From a checkpoint of a small self-supervised audio encoder (BEST-RQ).
Data: trained on synthesized solo parts of chorales (CocoChorales), 39062 training examples, 21.0 epochs.
Rows from block 3 of a small self-supervised audio encoder (BEST-RQ), named by matrix and row number. Rows with one number belong to one channel. Each number is 128 + 32 x the weight over its row's rms, rounded and kept within 0 to 255. All counts start at 0.
After each channel's rows are labels from the 100 clips, of 14976, where the channel reaches its highest value: "strongest on" is what is common among them. Only what is clearly more common there than usual is listed. The data: synthesized solo parts of chorales (CocoChorales).
# convs0: first width-7 conv (model.blocks.3.convs.0.weight, 192x192x7, each kernel summed), inputs 96-191
# convs1: second width-7 conv (model.blocks.3.convs.1.weight, 192x192x7, transposed, each kernel summed), outputs 96-191

convs0.66 [133 112 120 133  60 155 118 173 172 116 135  72  73 102 148 124 120 173 140  96 162 173 102  88 118 113  46 144  98 102  92 113 107  85 128 146 105  98 105 214 138  84 123 184 101 142 207 188  92 180  71 158 107 104 136  56 126 139  97 119  76 182 104 177 181 116 139 112 101 164 120  82 113  73 113  99 144 193 149 169 126 158 135 143 155 155 153 171 131  71 152 137  35  94  88  96]
convs1.66 [107 136 141 100  93 108 150 128 133 123 105 106  87  94  98 121 114 125 138  78 132  97  89 133 126 205 107 159 134 110 129 140  77 147  85 129 110 111 135  48  95 129  95 135 100  86 130 117 131  68 126 143 110  62  95 113  74  60 156  91  85  56 148 126 125 148  66  89 134 122  76  92 115 104 129  92 121 120 158  92 145  72 117  41  86 155 162 186 143 147  87 131 101 123 136  28]
strongest on: violin; double bass

convs0.169 [128 144 141  43 121 160 167 148 118 124 151 122  78  68 134 112 141 118 111 107 185 170 124  94 178 130 118 143  83  68  96 167 121 115  98 174 121 133 112 125 180 110  98 110 128 106 167 167 119 178 136 168 132 160 121  49 110 178 116 174  97 127 116 167 152 117 154  92  53 187 167 110 103  54 131 128 128 162 120 124  77 174 180 146 102 148  99 109 141  82 156 107  71 113 140 145]
convs1.169 [121  88 138  99 118  70 138 187 179 109 106  93 127  94  86 143 128 189 117  93 145  95  79 161 136 160 101 171 124 131 158 116  93 149  94 132 133 104 136  81 118 117 143 152  85  84 147 133 138  75 107  72 147  96 104 146 103  58 152  59 115  92 122 145 114 131  84 153 136  65  48 111 101 110 124  78 110 129 165  85 165  83 113  72  75 170 150 180 148 132  79 133 112 153 159  69]
strongest on: note C#5; violin; cello

convs0.173 [160 144 119  77 111 168 146 133 137  87 204  98  90 104 145 166 238 121 137 136 142 125 163 103 127  82 111  73  94  82 100 164 109 119 162 113 187 178 102 100 141 141 174 105 109 122 106 130 116 174 105 120 167 123 109 104 118 182  77 114  77  87 109 147 130 127  89  59  95 170 172 141  88  84 147 140 153 176  64 141 135 129 130 115 128 106 107 160  79  93 113 119 135 149  89 129]
convs1.173 [152 102 165 149 115  66 118 171 164 148 130 115 137 120  87 161 137 153 145  89 175 107  85 181 156 171  97 175 116 144 182  98 108 160  91 125 157 101 130 106 123 166 148 171 106  88 174 142 184  75 123  72 149 111 126 155  99  47 166  87 129 123 136 157 135 125 110 169 167  66  93 130 123 133 128  73 103 171 147  99 157 119 140  72  95 185 156 142 135 156 112 136 163 146 176  69]
strongest on: tuba; note A3; note A#3

convs0.150 [ 97  95 132 147  94 156  89 164 135 136 109  70 139 120 131 112 135 139 120  66 108 148 116  92  97 116  93 124  74 108 157 113 128  74 108 165 173 143  75 116 155 141 117 118 143 102 188 192 113  84 159 118 128  69 190 108  98 151 119  65 115 109 142 190 137 145 121  96 101 185 132 144 123 105 131  98 136 116 164 174 174 122 119 143 177  95 170 177 126 119 116 162  77 102 147 142]
convs1.150 [108 128 116  95 112  98 176 145 139 110 110 124  78  80 109 118 105 131 138  84 139  78  74 104 139 172  94 131 100 112 161 112  89 124  95 104  98 110 120  67 103 114  96 128  89  76 141 128 127  81 121 128 103  82  53 127  73  39 180 116  79  87 136 131 122 145  95  99 125  93 119  38 108 130 130  77 137 124 153 101 128  99 131  44  87 164 131 176 120 146  83 124 109 111 115  51]
strongest on: note C#5; violin; cello

convs0.29 [139 148  75 184  98 145 185  86 152  73 114 131 133  94 157 187 144 148  82 115 149 119 106 128  90 112 128  89 122  87 185 119 141 121 112 140  84 182 135 140 217 114 107 169 148 134 106 102  95 199 107 131 120 115 194 164 162 123  68 154 129 124 108 216  90 149  95  75 117 107 151 119 112  74 205 136 121 108 123 134 144 166 148 143 138 120 111 108 141 119 122 165 104 144 196 141]
convs1.29 [102 111 149  81 134 102 119 173 164 168 131 143 158  94  94 121 139 109 163 124 121  87  70 147 118 179  95 185 149 132 169  91  95 128  88 138 115  66 140  97  85 151 139 180 133  24 163 117 149  87 121  50 147 101 104 141 108  61 166  95 133  86 158 150  93 145 102 139  99  93  89 139  55 120 142  62 129 158 174 129 157  84 129  72  94 152 157 189 130 137  81 108 116  82 167  55]
strongest on: cello; note G#3; note A#3

convs0.86 [ 90 119 136  83 101 144 166 151 138 118 117 122  83 146 108 174 154 164 139 103 152 157 133  94  91  98 125 167  56  73 126 113 108 114 126 177 134 139 108 115 182  80  60 159 114 126 132 203 152 124 111 115 105 101 155  86 101 126 114 130  75 130 131 207 130 230 113 131 106 139 157 103 132 104 161 132  87 137 116 187 190  96 138 139  83  66 158 159  89 110 171 155 123 131  91 147]
convs1.86 [ 84 188 101 132 130  97 171 126 110  83 101 113 153  89 117  93 114  88  89 103 123 136  96 118 131 163 117 141 179  84 102  99 114  98  83  80  92 129  79  99  64 104  87 110 146  85 109 135 120 104 147 117 110 130 117  87  99  46 140  85  60 113 144 110  98 147 106  87  84 142 129 124 126 154 105 105 176  80 126 105  93 101  64  90 117 130 133 154 141 100  93  92  69 105 140  78]
strongest on: cello; double bass

convs0.130 [207 147 133 159 174  99 132 152 146 154 146 162 153 131  75  92 147 105  62 123 124 154 128 146 166 130 162 141 143 147 131  93 148 155 137 139  88 182 131 224 154 150  93 122 170 117 118  74 173  91 124  96 114 131 112 156 200 175 160 140 140 119 111 124 102  98 182 151 145  96 173 146 144 181 110 153 193 114 154  82 179 143 144 185 142 142 138 152 147 178 170 122 114 126 112 166]
convs1.130 [ 97 160  90 157 142 146 170  91  85  82 133 141 152 152 142  94  86  96  95 145  87 159 134  93 105  98 148 106 159  77 107  93 126  88 161  93  86 158  85 134  92  99  81  85 139 146  75 156  83 147 145 152 104 158 141 106 142 141  97 143  99 129  91 101  90 170 137  82  86 146 129 126 148 155 104 128 136 101  75 164  82 133  96 143 127  99  86  87 162  84 143  94  98  85  93 138]
strongest on: oboe; note D5; tuba

convs0.103 [ 70 166 124 115  89 146 126 132 171 112 114  84 139 138 127 146 165 169 140 128 154 154 150 100 111 100  95 136 100 112  96 125 104 127 139 148 159 117 105  96 197 100  70 177 107 126 110 191 128 116 150 146  98 101 188  89  84  93  94 150  68 160 159 209 127 163  75  94 116 134 149  85  85 106 176 143  76 130 128 185 206  89 133 114  90  96 149 148  98 140 136 164 139 146 102 160]
convs1.103 [104 153 114 102 125  82 161 148 140 100  97 135 131 102 105 108  96 102  99  94 135 118 117 135 130 194  97 142 152  86 136  92  96  99  61  71 108 139  77  87  65 124  86 142 138  68 140 133 139  95 139  96 133 101  91  88 106  37 154  71  69  85 132 129  97 143  91 113  82 115 117 115 141 122  81  98 169  93 120 104  91 118  70  72  93 135 135 161 148  96  80 110  83  93 158  61]
strongest on: cello; double bass

convs0.156 [148 124 178 176 187 114 150 135 122 121 110 145 189 191 124  94 161 132 101 124 115 166 151 149 149 165 140 154  57 201 100 131  95 167 122 180  81 159 161 123 174 177  85 127 153 154 121 161 122 143 125 147 167 141 135 186 118 125 156 137 179  94 110 143 100 174 157 154 210 171 117 140 148 140 108 146 149 132 129 113 143 112 146 140 167 151 126 161 142 137 124 134 174 122 110 129]
convs1.156 [ 98 170  93 147 139 147 163 103  93 101 144 153 161 150 137  84  89  98  97 161 103 162 143  98 127  90 144  95 156  82 102  97 146 103 175  78 105 156  78 143 101  97 100 101 171 160 109 142 108 146 154 155 117 153 150  97 167 140 100 147 103 167  96  89 105 147 145  81  76 156 152 144 167 162 100 160 165 109  74 161  87 145  97 166 140  84  92  95 153 121 154 101 100  85 110 177]
strongest on: violin; note E5; note G5; note F5

convs0.191 [231 136 161 144 181 157 180 135 145  74 119 165 166 156 113 122 105 169 126 132 153 109 109 172  95 156 145  79 129 128 169 120 114 132 146 135 151 115  92 124  74 144 117 132 185 142 126  73  87 113 124 112 140 155 184 141 136 150 160 129 134 134  77 109 165  91 131 185 140  96 136 134 138 167  83 185 170 125 119  97 156 171 124 134 113 161 178 163 175 170 137 122 126 150 170 140]
convs1.191 [ 96 160 102 157 153 158 160  95  83  97 144 156 165 156 161  93  98  86  97 163  98 170 156 100 122  91 159  90 151 101  87 109 159  95 176  89  83 168  93 156 107 107  92 102 161 143  94 143 106 158 160 171 111 169 147  93 168 164  90 152 112 149 101  99  99 151 155 100  97 181 170 152 158 165 100 162 159 101  82 170  88 160  99 175 158  88 102  68 154  99 151 103 103  92  96 163]
strongest on: oboe; note D5

convs0.80 [183  78 138 157 203 126 113 120 102 184 137 182 175 138  99 138 111 123 141  91  93 200 107 123 135 173 124 117 148 143 141 145 116 161 148 117 154 187 155 178 120 141  84 176 151 110 105 155 158 164 173  81 142 161  77 129  56 108 187 139 129 113 113 110 146 168 158 151 131 120 111 126 126 121 152 110 132 142 151 126 105 115 169 161 130  80 182 153 170 141 110  94 165 103  94 164]
convs1.80 [ 73 173 103 163 140 141 172 105  97  87 121 135 163 141 130  91 106 124  83 132  95 181 140  94 102  87 135  84 150  73 128  89 132  74 173 104 106 135  84 124  97  94  95  97 143 152  87 159  90 131 146 143  99 168 145 118 158 150 101 124 100 146  87  96 107 170 134  84  92 127 153 134 154 161 118 134 147 121  61 171 103 145  96 148 129  94  67  93 158 101 143  82 104  81 109 153]
strongest on: tuba

convs0.90 [141 155 183 161 168 138 112 169 163  63  89 177 105 140 101 166 136 178 186 163 110 117 153 115 112 148 133 123  79 156 154 153 186 172 141  95 190  70 140  96 123 180 131 136 146 158 144 145 157 101 166 128 156 151 114 148 133 117 173 137 121  88 153 109 178 110 116 163 134 109  68 161 154 140 189 147 132 121 128 155 164  58 183 159  74 136 143 108 183 138 143 119 162 152  82 116]
convs1.90 [113 173 103 148 131 143 149  91  80  87 141 148 153 146 145  83  79 103  96 155  93 160 159  99 113  77 153 102 159  93  88  96 136  87 180  79  91 165  89 156 105 115  84 102 154 158  93 140 101 161 153 152 117 161 160 108 158 148  93 135 116 157  90  95  91 157 156  99  91 161 162 138 171 161  85 150 146 104  72 150 107 152 100 154 151  85 106 102 141  92 145  92 102  76 108 168]
strongest on: trumpet

convs0.63 [ 77 149 117 127 183 138 140 138 140 147  54 169  86 141  99 100 123 185 135 126 180 142 167 143 104 183 149 122 199 159  99 143  94 117 171 123 189 128 149 105  67 118 131 115 169  86 141 148 110 114 159 131 121 127 152 129 148 159 177 124 122 189 162  72 143  83 112 167 154 127  99 118 169 161 134 134 145 126 157 127 127  89 100 135 171 105 148 108 176 187 137 100 160 110 157 124]
convs1.63 [104 152  87 152 139 152 159  86  84 106 132 153 160 150 153  90 106 101  87 161  98 163 141  88 114  90 147 102 155  82  97 109 146  90 170  92  74 161  88 140  99  93  87  87 156 165 100 140 102 156 151 164  98 139 135 101 147 145  89 148 109 138  98 106  99 159 147  75  93 154 150 136 154 141  98 161 150  87  89 154  92 137  94 152 137  97 100  80 153  90 139  91  95  83  98 163]
strongest on: trumpet; note F5

convs0.188 [166 123 151 213 162 112 126 106 132 179  96 124 191 152 139 116 135 124  58 137 113 135 130 143  53 132 125  83  72 133 131  88  92 204 109  92 155 151 103 108  96 117 138 106 142 114 101  83  99 136 133 160 162 206 123 157 132 157 191 144 143 197 153 151 113 193 129 132 174  74 125 165 130 148 132 170 214  91 147 115 130 115 109 114 176 144 103 112 120 183 132  97 124 163 115 116]
convs1.188 [ 93 175 108 147 163 164 151 101  99 101 141 163 180 149 151  98 109  75  99 166  98 177 163 107 122  89 160  99 176 105 114 115 150  90 171 102  91 153  89 150  89 103  95 106 169 152 111 128 101 171 156 159 115 170 151  98 153 157  73 155 107 156 103  88 107 148 163  94  94 162 184 145 161 169 110 167 163 103  88 172  85 155  96 176 163  92 104  74 142 106 156 108  90  79  94 161]
strongest on: horn; tuba

convs0.149 [137 113 147 125 193 117 137 129 148 144  52 214 154 133 110 109  96 144 132 143 137 137 147 134 135 199 117  98 112 172 164 147 106 158 145 120  99 140 136 169  82  65  78 146 131 159 165 179 132 109 137 129 117 191 108 139 147 116 190 150 107 132 187 103 176 124 151 185 132 129 116 110 172 142 134 155  95 134 162 124 149 151 126  94 166 152 226 125 155 148  92  91 134  78 126  80]
convs1.149 [115  87 131 117  78  97 155 124  96 101  98  95  88  51 105 142 130 175 117  84 108 118 102  96 126 141 106 163 143  91 102 103  92 105  74 116 101  77 117  89 119 124 123  99  86  84  87 147 120  79 114  65 105 100  98 138  68  97 111  59 104  77 113 134 103 133  89 106 140  95  60  84  64  78 110  55 104 121 123 123 130  70 112  61  66 105 121 148 144 102  85 126  94 120 146  42]
strongest on: trumpet; oboe; note C5; note D5

convs0.53 [109 133 110  68  87 163 199 166 125 123 171  77  34  75 144 189 156 167 153 135 156 126 160 106  89  81 118 120  92  88 117 157 131 113 108 158 162 128 138 128 129 107 114 132  68 126 129 164 134 138  87 162 102 140 171  52  66 167  97 129  62 111 141 146 137 160 119  73  79 142 175  99 124  50 157  91  87 117 117 151 138 134 124 124 136 150 143 130 122  79 137 140 106 120 169 152]
convs1.53 [112 160 108 128 108  75 168 156 111  90 108 147 127 119 100 107  72  70  93  83 168 149  67 116 115 182 121 174 161 101 142  83 111  65 103  85 103 155  83  94  78 109 114 157 157  89 126 138 161  98 144 111 108 144 134  65 147  44 150  88  79 117 131 130 114 115 113 129  69  95 108 125 132 154  95  87 173 117 112 119  76 114  63  70 106 143 127 148 155  71 104  94  63  91 118 106]
strongest on: cello; note C4; note A#3; note B3

convs0.117 [120 157 145 115 100 149 127 160 130 108 133 100  91 100 139 194 101 195 150 125 109 109 122 125 136  80  88 169 170 103 143 142 156 107 133 180 168 148  93 143 143 104 113 163 125 159 125 215 107 137  94 123  58 102 200 108  70 134 113  70  70 138  90 163 123 143  40 101 140 115 154 129  77 116 160 141 109 111 142 182 181 104 120 142  87 122 129 164  93 145 138 155  99 141 131 118]
convs1.117 [101 143 117 124 100  90 149 141 110  83 105 136 130 109 128 112 116  68 126  87 112  90  88 112 127 172 130 138 144 102 146 110 108  85  85  80  93 130 105  88  59 127  77 145 101  76 123 135 126  96 151 115 130 115 114 107  99  73 157  99  67  78 169 142 117 139  97  97  91 128 122 119 146 121 105  79 175  65 134  82  96 117  76  66 122 162 148 162 130 105  83  90  90 106 128  47]
strongest on: cello; double bass

convs0.48 [164 166 120  81  95 106 130 173 103 151 166 138 108 112 120 159 122 133 110 128 142 116 142 142 143  78 134 158  68  81 130 173  85 106 151 140 159 184 103 125 136  79 107 130 112 135 133 127 167 192 146 148 133 134  92  53 141  96  45 174  91 120 145 142 111  82 136  91  74  97 110 156  51  87 170 163 132 134  72 103 148 114 181 108  78 132 119 111  73 109 154 111  76 124 124 131]
convs1.48 [137  87 180  99 137 106 120 189 186 145 109  94 114 106 105 144 166 189 161  81 188 132 138 169 123 181  78 166 132 166 153 129 121 135  69 126 163 123 143  79 137 173 159 175 110  82 158 145 149  73 110  63 141 131 136 151 118 105 175  68 144 116 116 169 136 132 110 167 181 110  65 148 103 104 130  71 100 155 151 131 150 123 142  82  90 170 168 145 118 148 110 136 140 127 201 119]
strongest on: tuba

convs0.111 [ 84 127  96  61 153 115 175 102 102 163  92 122  96 119 123  79 127  86 178 119 168 158 132  57 172 150  82 128 117  93 114 177  97 112 100 147 123 168 119 155 150 101 141 149 114 114 170 162 158 122 154 130  91 147 194  76  79 158 127 146  85 142 118 147 141  95 162  89  65 165  63  88 103  51 128 137 102 174 122 155 120 118 113 177 151 120 136 162 119 105 150 108  84 115 145 184]
convs1.111 [132  55 147  99  69  61 128 145 160  79  92 109 115  91 105 133 134 181 132  81 125  92  85 140 115 171  99 149 120 121 150 119  92 123  99 154 137  90 144  69 113 120 115 120  75  71 125 131 130  91 118  75 127 108  86 133  93  89 127  79 111  60 124 137 127 101  74 143 123  93  65 102 119 110 108  69 100 108 154 129 138  86 117  59  71 158 128 151 173 101  48 141 119 142 113  58]
strongest on: oboe; note B4; note C#5; note C5

convs0.9 [104 101 155 113  87 178 113 133 172  94 162 110  62 128 107 140  96 130 147 122 159 114 128 117 143 118  84 131 132 139 153 135  96 104 202 129 118  93 104 106 101  68 141 170 103 127 151 203 113 136  90 120  96 110 101  88  91 162  97 129  46 148 141 149 170 150 147 112  67 155 123 144 107  72 150 137 126  68 162 161 141 174  97 146 155 161 147 152  98  65 131  86  78 116  68  91]
convs1.9 [123  90 144 106  87  85 160 153 124 121 104 108 120  92 101 102 134 175 141  81 124  81  56 135 140 139 108 162 125 112 144 120  99 135  68 161 119 100 126  69 128 150 114 134  87  67 150 125 129  82 102 103 115  99  97 125  99  79 151  79 122  77 136 166 107 133  85 110 141 114  72  94  89 115 127  64 107 125 132 101 141  80 119  52  57 149 145 161 141 146  63 129 128 122 159  17]
strongest on: violin; note C#5; note A#4; note F5

convs0.172 [204 103 108 139 195 138  65 141 180 143 173 182 174 116 116 175 120  88 116 132 116 163  99 190 149 165 108 101 100 171 147 142 138 127 115 142 168 184 149 120 125 219 148 162 185 153 150 133 139 117 124  91 159  85  99 133 171 108 162 146 148  67 163 122 169 126 122 133 168 180 137 132 188 164 106 129 134 114 161 148 164  77 126 143 110 117 129  90 149 110 136 120  58 146  98 148]
convs1.172 [ 95 164  89 161 129 133 170  88  76  72 131 133 146 139 145  95  85 121  90 156  89 154 130  85 109  88 151 102 156  84  94  86 122  93 169  90  82 161  82 130  95  99  88  81 127 148  81 157  89 126 151 150 110 155 131 107 130 135 111 125 100 136  85 104  73 172 141  90  78 133 139 132 167 154  98 133 138 100  74 154 105 132  99 143 115 105 101 104 158  86 135  97 108  68 100 134]
strongest on: note C#5; trumpet; note D#5; instrument: oboe

convs0.10 [133 161 159 109  81 157 139 102 111 157  92 176 119 117 115 155 108 110 143 141 127 127 134 108  81 101 102  81 108 122 118 137  99 108 145 147 113 159  69 168 146  83 121  79 147 130 120 164 142 186 100 168 185  94 182  95 125 166 117 114  63 156 157 147 194 133 119 111 123  99 122  57  97 105 153 173 130 133 115 114  92 134 123 164 144 134 108 164 143  90 172 128  99  95 161 122]
convs1.10 [125  70 143 126 111 110 138 148 149 137  97 116 106  87 101 127 142 134 104  81 109 114 107 147 129 180  82 168 118 114 160 137  92 143  84 141 134  70 147  68 118 105 134 137 104  66 145 141 132  84 115  77 111  84  73 117  79  81 161  92 114  74 100 146 110 132  67 129 124 100  62 122  82  83 113  22 104 154 142 113 147  82 124  71  76 161 139 153 147 116  70 128 130 109 162  37]
strongest on: violin; note E5; note D5; note F#5

convs0.18 [ 96 124 113 110  95 145 196 140 129 186 145 116  74 106 133 164 127 174 153 117 158 154 161 101 136  95 101 141 124  66 112 119 113  66 159 212 140 129 107 107 179  92 148 140  71 118 151 155 189 184  99  66 108 114 157  93 103 108  90 152  73 165 144 173 133 168 121  91  88 121 159  97  98  67 105 140  86 159 116 171 165 139 158 113 128 109 122 124 106  84 142 173 103 130 173 160]
convs1.18 [106 165 121 132  82 105 126 167 176  88 104 116 155  97 116 115 102  51 119 101 158 135  92 136 119 191 118 167 131 124 146 107  97  97  73 101 133 142  81  93  83 127  93 168 135  75 119 140 131  67 130 125 111 122 146 105 104  46 149  92  70 116 153 142 100 108 112 132  71 119 128 155 173 150 127  93 177 120 149  75  86 119  61  91  86 184 154 153 169 111 114  94  88 106 143 104]
strongest on: cello; note C4; note A#3

convs0.50 [124 113 128 127 171 155 146 142 127 169  93 182 165 145 165 151  99 143 110 171 137  96  84 141 130 147 145  68 139 154 145  91 131 193 165 103 116 125 117  54  45  83 165 106 117 121 185 136 182 144 159 128  66 162 160 119 117 128 145  63 123 110 134  73 153 114 120 108 132 121 114 142 136 134 144 144  87 117 110 132 105 202 142  99 141 108 178  92 153 131 104  57 116 145 154  98]
convs1.50 [107 174  97 148 152 147 149  77 115 115 138 162 148 154 160 104 121  85  87 140 101 155 145 103 100  90 153  94 159 101  94 129 164  88 174  95  83 164  89 160 111 109  81 110 159 153 101 121 101 164 171 190 107 142 170  98 157 171  96 155 106 150  95  82 118 144 156 111  82 178 183 165 159 152 101 168 172 103  94 162 109 140 110 188 164 102 118  81 136 109 164 122 104  96  98 173]
strongest on: trumpet

convs0.65 [147 104 131 114 114 210 181 143 133 137 108 119  99  79 150 179 139 154 154 121 167 109  90 131  78  93 164 105 135  86 156 166 120 144 122 139 137 172  53 214 110  98 172 127 116 141 170 163 150 180 116  94 109 195 139  63  92  93  68 152  52 161 170  72 184 128  95  78  60 156 148 119 117  89 167 149 105 107 110 117 139 170 142 111 111 104 154 162 128  71 123 124 101 120 114 116]
convs1.65 [142  60 154 109 124  75 130 161 172 156  85 133 143 111 112 136 155 165 156  72 138 106 107 124 131 156  99 172 110 141 164 127 112 107  43 134 151  78 124  68 144 147 152 159  70  66 137 144 138  85 107  78 126  79 106 131 107 123 163  81 138  91 113 171 119 114 131 174 164  95  48 113  92  80 127  72 103 158 169 132 153  96 134  79  67 159 142 145 129 134  95 136 132 150 164  51]
strongest on: tuba; note G#3; note A#3; note A3

convs0.134 [135 107 130 122 155 156 185 112 116 147  91 137  86 120 121 146 131 115 136 146 143 132 149  87 156 101 135 114 113 112  98 139 114 121 154 172 115 156 197 161 132  64 116 179 146 136 142 142 121 193 202 128  75 141 190 131  95 162  82 191  96 130 153 168 146 125  81 121  66 195 155 135 109  65 164 127  74 159  96 147 149 147 143 118  98  72 156 135 118  82  71  95 161  91  98 140]
convs1.134 [137  82 172  97 101  82 107 178 142 135  94 109 129  73  89 139 128 198 104  75 117 109  93 140 121 165 107 152 153 118 170 121 102 137  60 121 137  66 126  73 140 125 163 128  89  76 137 126 150  49 119  61 120  98 118 141 118  85 150  73 111  85 114 126 126 122  79 165 152  36  72 121  99 105 112  83  98 149 159 118 153  79 129  81 109 133 138 168 137 124  90 156 127 142 183  62]
strongest on: tuba; note C4; note A3

convs0.74 [117 139 132  73 103 124 136 188 195 120 136 115  63  56 142 217 125 140 172 127 181 110 108 129 138 118  79 141 142  92 103 190 103 134 125 124 172 111 137  92 135 112 117 189 103 115 131 138  98 162 139  94 105 155 133  38 108 144 113 149  39 117 172 174 173 185 100  99  60 130 138 115 131 110 122 107 171 150 107 145 109 120 104 135  79 111 128  78 116 112  88  95  79  77  85 103]
convs1.74 [132 106 161 119 101  84 149 124 151 151 103 102 144  90  74 142 148 161 147 112 153 122  89 118 148 183 117 174 134 127 142 112  87 139  88 131 147 108 123  77 108 141 108 136  82  91 145 153 152  65 113  84 130  78 116 148  61  74 153  91 105  81 122 174 109 107  76 144 155  77  80  93  99  92 139  74  90 136 127  75 154  81 119  54  69 157 161 161 146 126  82 123 112 152 164  27]
strongest on: violin; note E5; viola

convs0.94 [110 148 117  56  64 142 180 180 149 135 149 105  65 111 139 178 136 148 125 116 157 147 139  80 117  90 102 135 135  94 104 130  91  78 109 153 144 174 115 113 164 107 132 169  86 129 113 177 156 125  94 140 120  79 167  58  83 126 102 146  64 156 108 169 100 206 105  90  61 161 120  99  86  74 148  99 117 139 121 179 180 119 106 120 111 124 100 122 107  93 143 175  99 147 120 144]
convs1.94 [ 85 188  82 133 137 119 171 116 109  87 116 128 150 117 121  85  90  77  89 126 124 139  79 119 131 140 113 138 173  91 101  76 111  76 121  77  87 141  54 118  67  94  74 123 144 102 103 136 138 121 166 136  97 141 147  90 136  73 130 101  71 123 128 132 102 142 129  84  53  97 135 134 142 148 103 125 158 100 105 145  78 105  72 103 109 143 123 123 141 103 133  86  73  82 122 136]
strongest on: cello; note B3; note A#3; note B2

convs0.131 [105 148 164  59 136 112 161  99  97  96 103 146 146 136 111  81 122 123 137 155 154 152 104  84  98 148 102 117  61 103 104 156 108  78  66 120 134 162 139  55 146  64  94 155  80 139  84 173 150  69 155 143 138 105 148  87  86 169 167  91  69  75 171 180 141 138  80 100  94 150 134 102 149 143  64 121  89 120 166 166 133 196 152 148 133  99 122 159 141 133 121 157 131 103 105 141]
convs1.131 [104 107 116 103  85 115 142 147 143 109  96  95  94  73  99 141 138 172 121  88 102 109  68 124 147 149  96 129 128  95 138 120  96 131  88 112 112  71 111  77 102 112 124 130  73  84 137 141 134  70 127 101 105 124  74 146  71  68 143  74  86  86 116 138 110 144  77 103 106  56  96  80  78  93 127  68  96 108 148 104 137  76 126  85  78 145 124 180 133 122  64 135 101 131 169  49]
strongest on: violin; note D5

convs0.36 [161 129 140 124 194 105 130 133 146 111 109 160 182 143 161 133 163 122 183 151 132 128 109 177 137 147 111 103 115 158 108 111 164 142 110  85 115 142 139 106 126 170 160 126 238 163 191 159 104 127 123 145 165 182 105 167 191 106 154 149 190 151 171 166  98 166 157 143 202 147 164 143 163 157  86 118 147 132 120 114 102 111 119 109 166 147 127  89 174 149  86  97  75 148 133 160]
convs1.36 [100 174  87 169 146 142 163 101  86  83 143 136 168 150 146 101 101 113  90 166 109 168 132  88 111  90 162 107 144  93  95  90 138  99 174  94  84 179  87 146  99 101  95  99 148 158  92 160 106 146 150 142 107 157 155 109 128 151 107 136 102 148  88 100  96 167 154  83  90 149 155 136 164 161  94 151 152  95  68 158  97 138  92 135 138 107 104  99 164  94 156  89  98  67 106 157]
strongest on: horn; tuba

convs0.166 [163 145 148 144 171  57 120 120 139 182 116 185 199 143 137 114 157 106  59 114 162 175 111 157 109 147 130 122 136 182 122 163 144  77 127  95  89  94 147 145 173 183 136 137 171 127 130  66 111  97 145 143 225 152 116 144 121 103 131 143 180 173 172 139 147 117 182 178 150 218 160 138 130 138 169 144 163 139 136 118 119 128 100 134 160 150  94 159 112 144 124 123 140 175 111 125]
convs1.166 [102 144  89 146 134 138 166  86  77  79 132 135 151 146 134  95  95 114  91 138  93 156 134  81 115  85 152 109 151  78 112  91 120 101 163  98  76 165  80 139 100 102  88  83 138 146  88 164  99 136 136 145 101 155 136 109 149 145 104 130 100 136  81 116  85 166 133  71  76 128 129 120 145 145  97 121 142  96  76 163  87 135  94 143 113 107  91  90 168  94 135  89  95  69  94 149]
strongest on: tuba; horn

convs0.113 [141 133 137 141 153 110 134 164 147  84 112 187 101 177  92  97 124  77 103 114 116 119 114 179 127 135 131  88 105 132 202 121 207 115 150  84 110 164 119  68  58 214 130  92  94 170 161 129 136 114 148 130 131 148 112 156 155 150 148 122 136 114 154  79 181 113 172 136 130 112  98 143 124 163 107  71 131  93 162  86  63 156 188 138 176 169 153 132 167 134 125 100 146 150 137 121]
convs1.113 [ 90 179 100 150 163 150 170  97  96  88 137 148 157 139 156  96  98 105 101 154 102 173 150  89 106  79 143 101 160  94  89 106 134 101 164  89  91 157  89 148  96  94  92 107 155 153  80 153  90 155 165 169 103 148 153 109 150 148  97 148 111 146  95  91  89 165 155  85  93 163 162 152 171 153  93 155 152  93  73 154 107 153  94 157 141 104  96  90 160  93 142  96 107  87  89 158]
strongest on: tuba; horn; note C5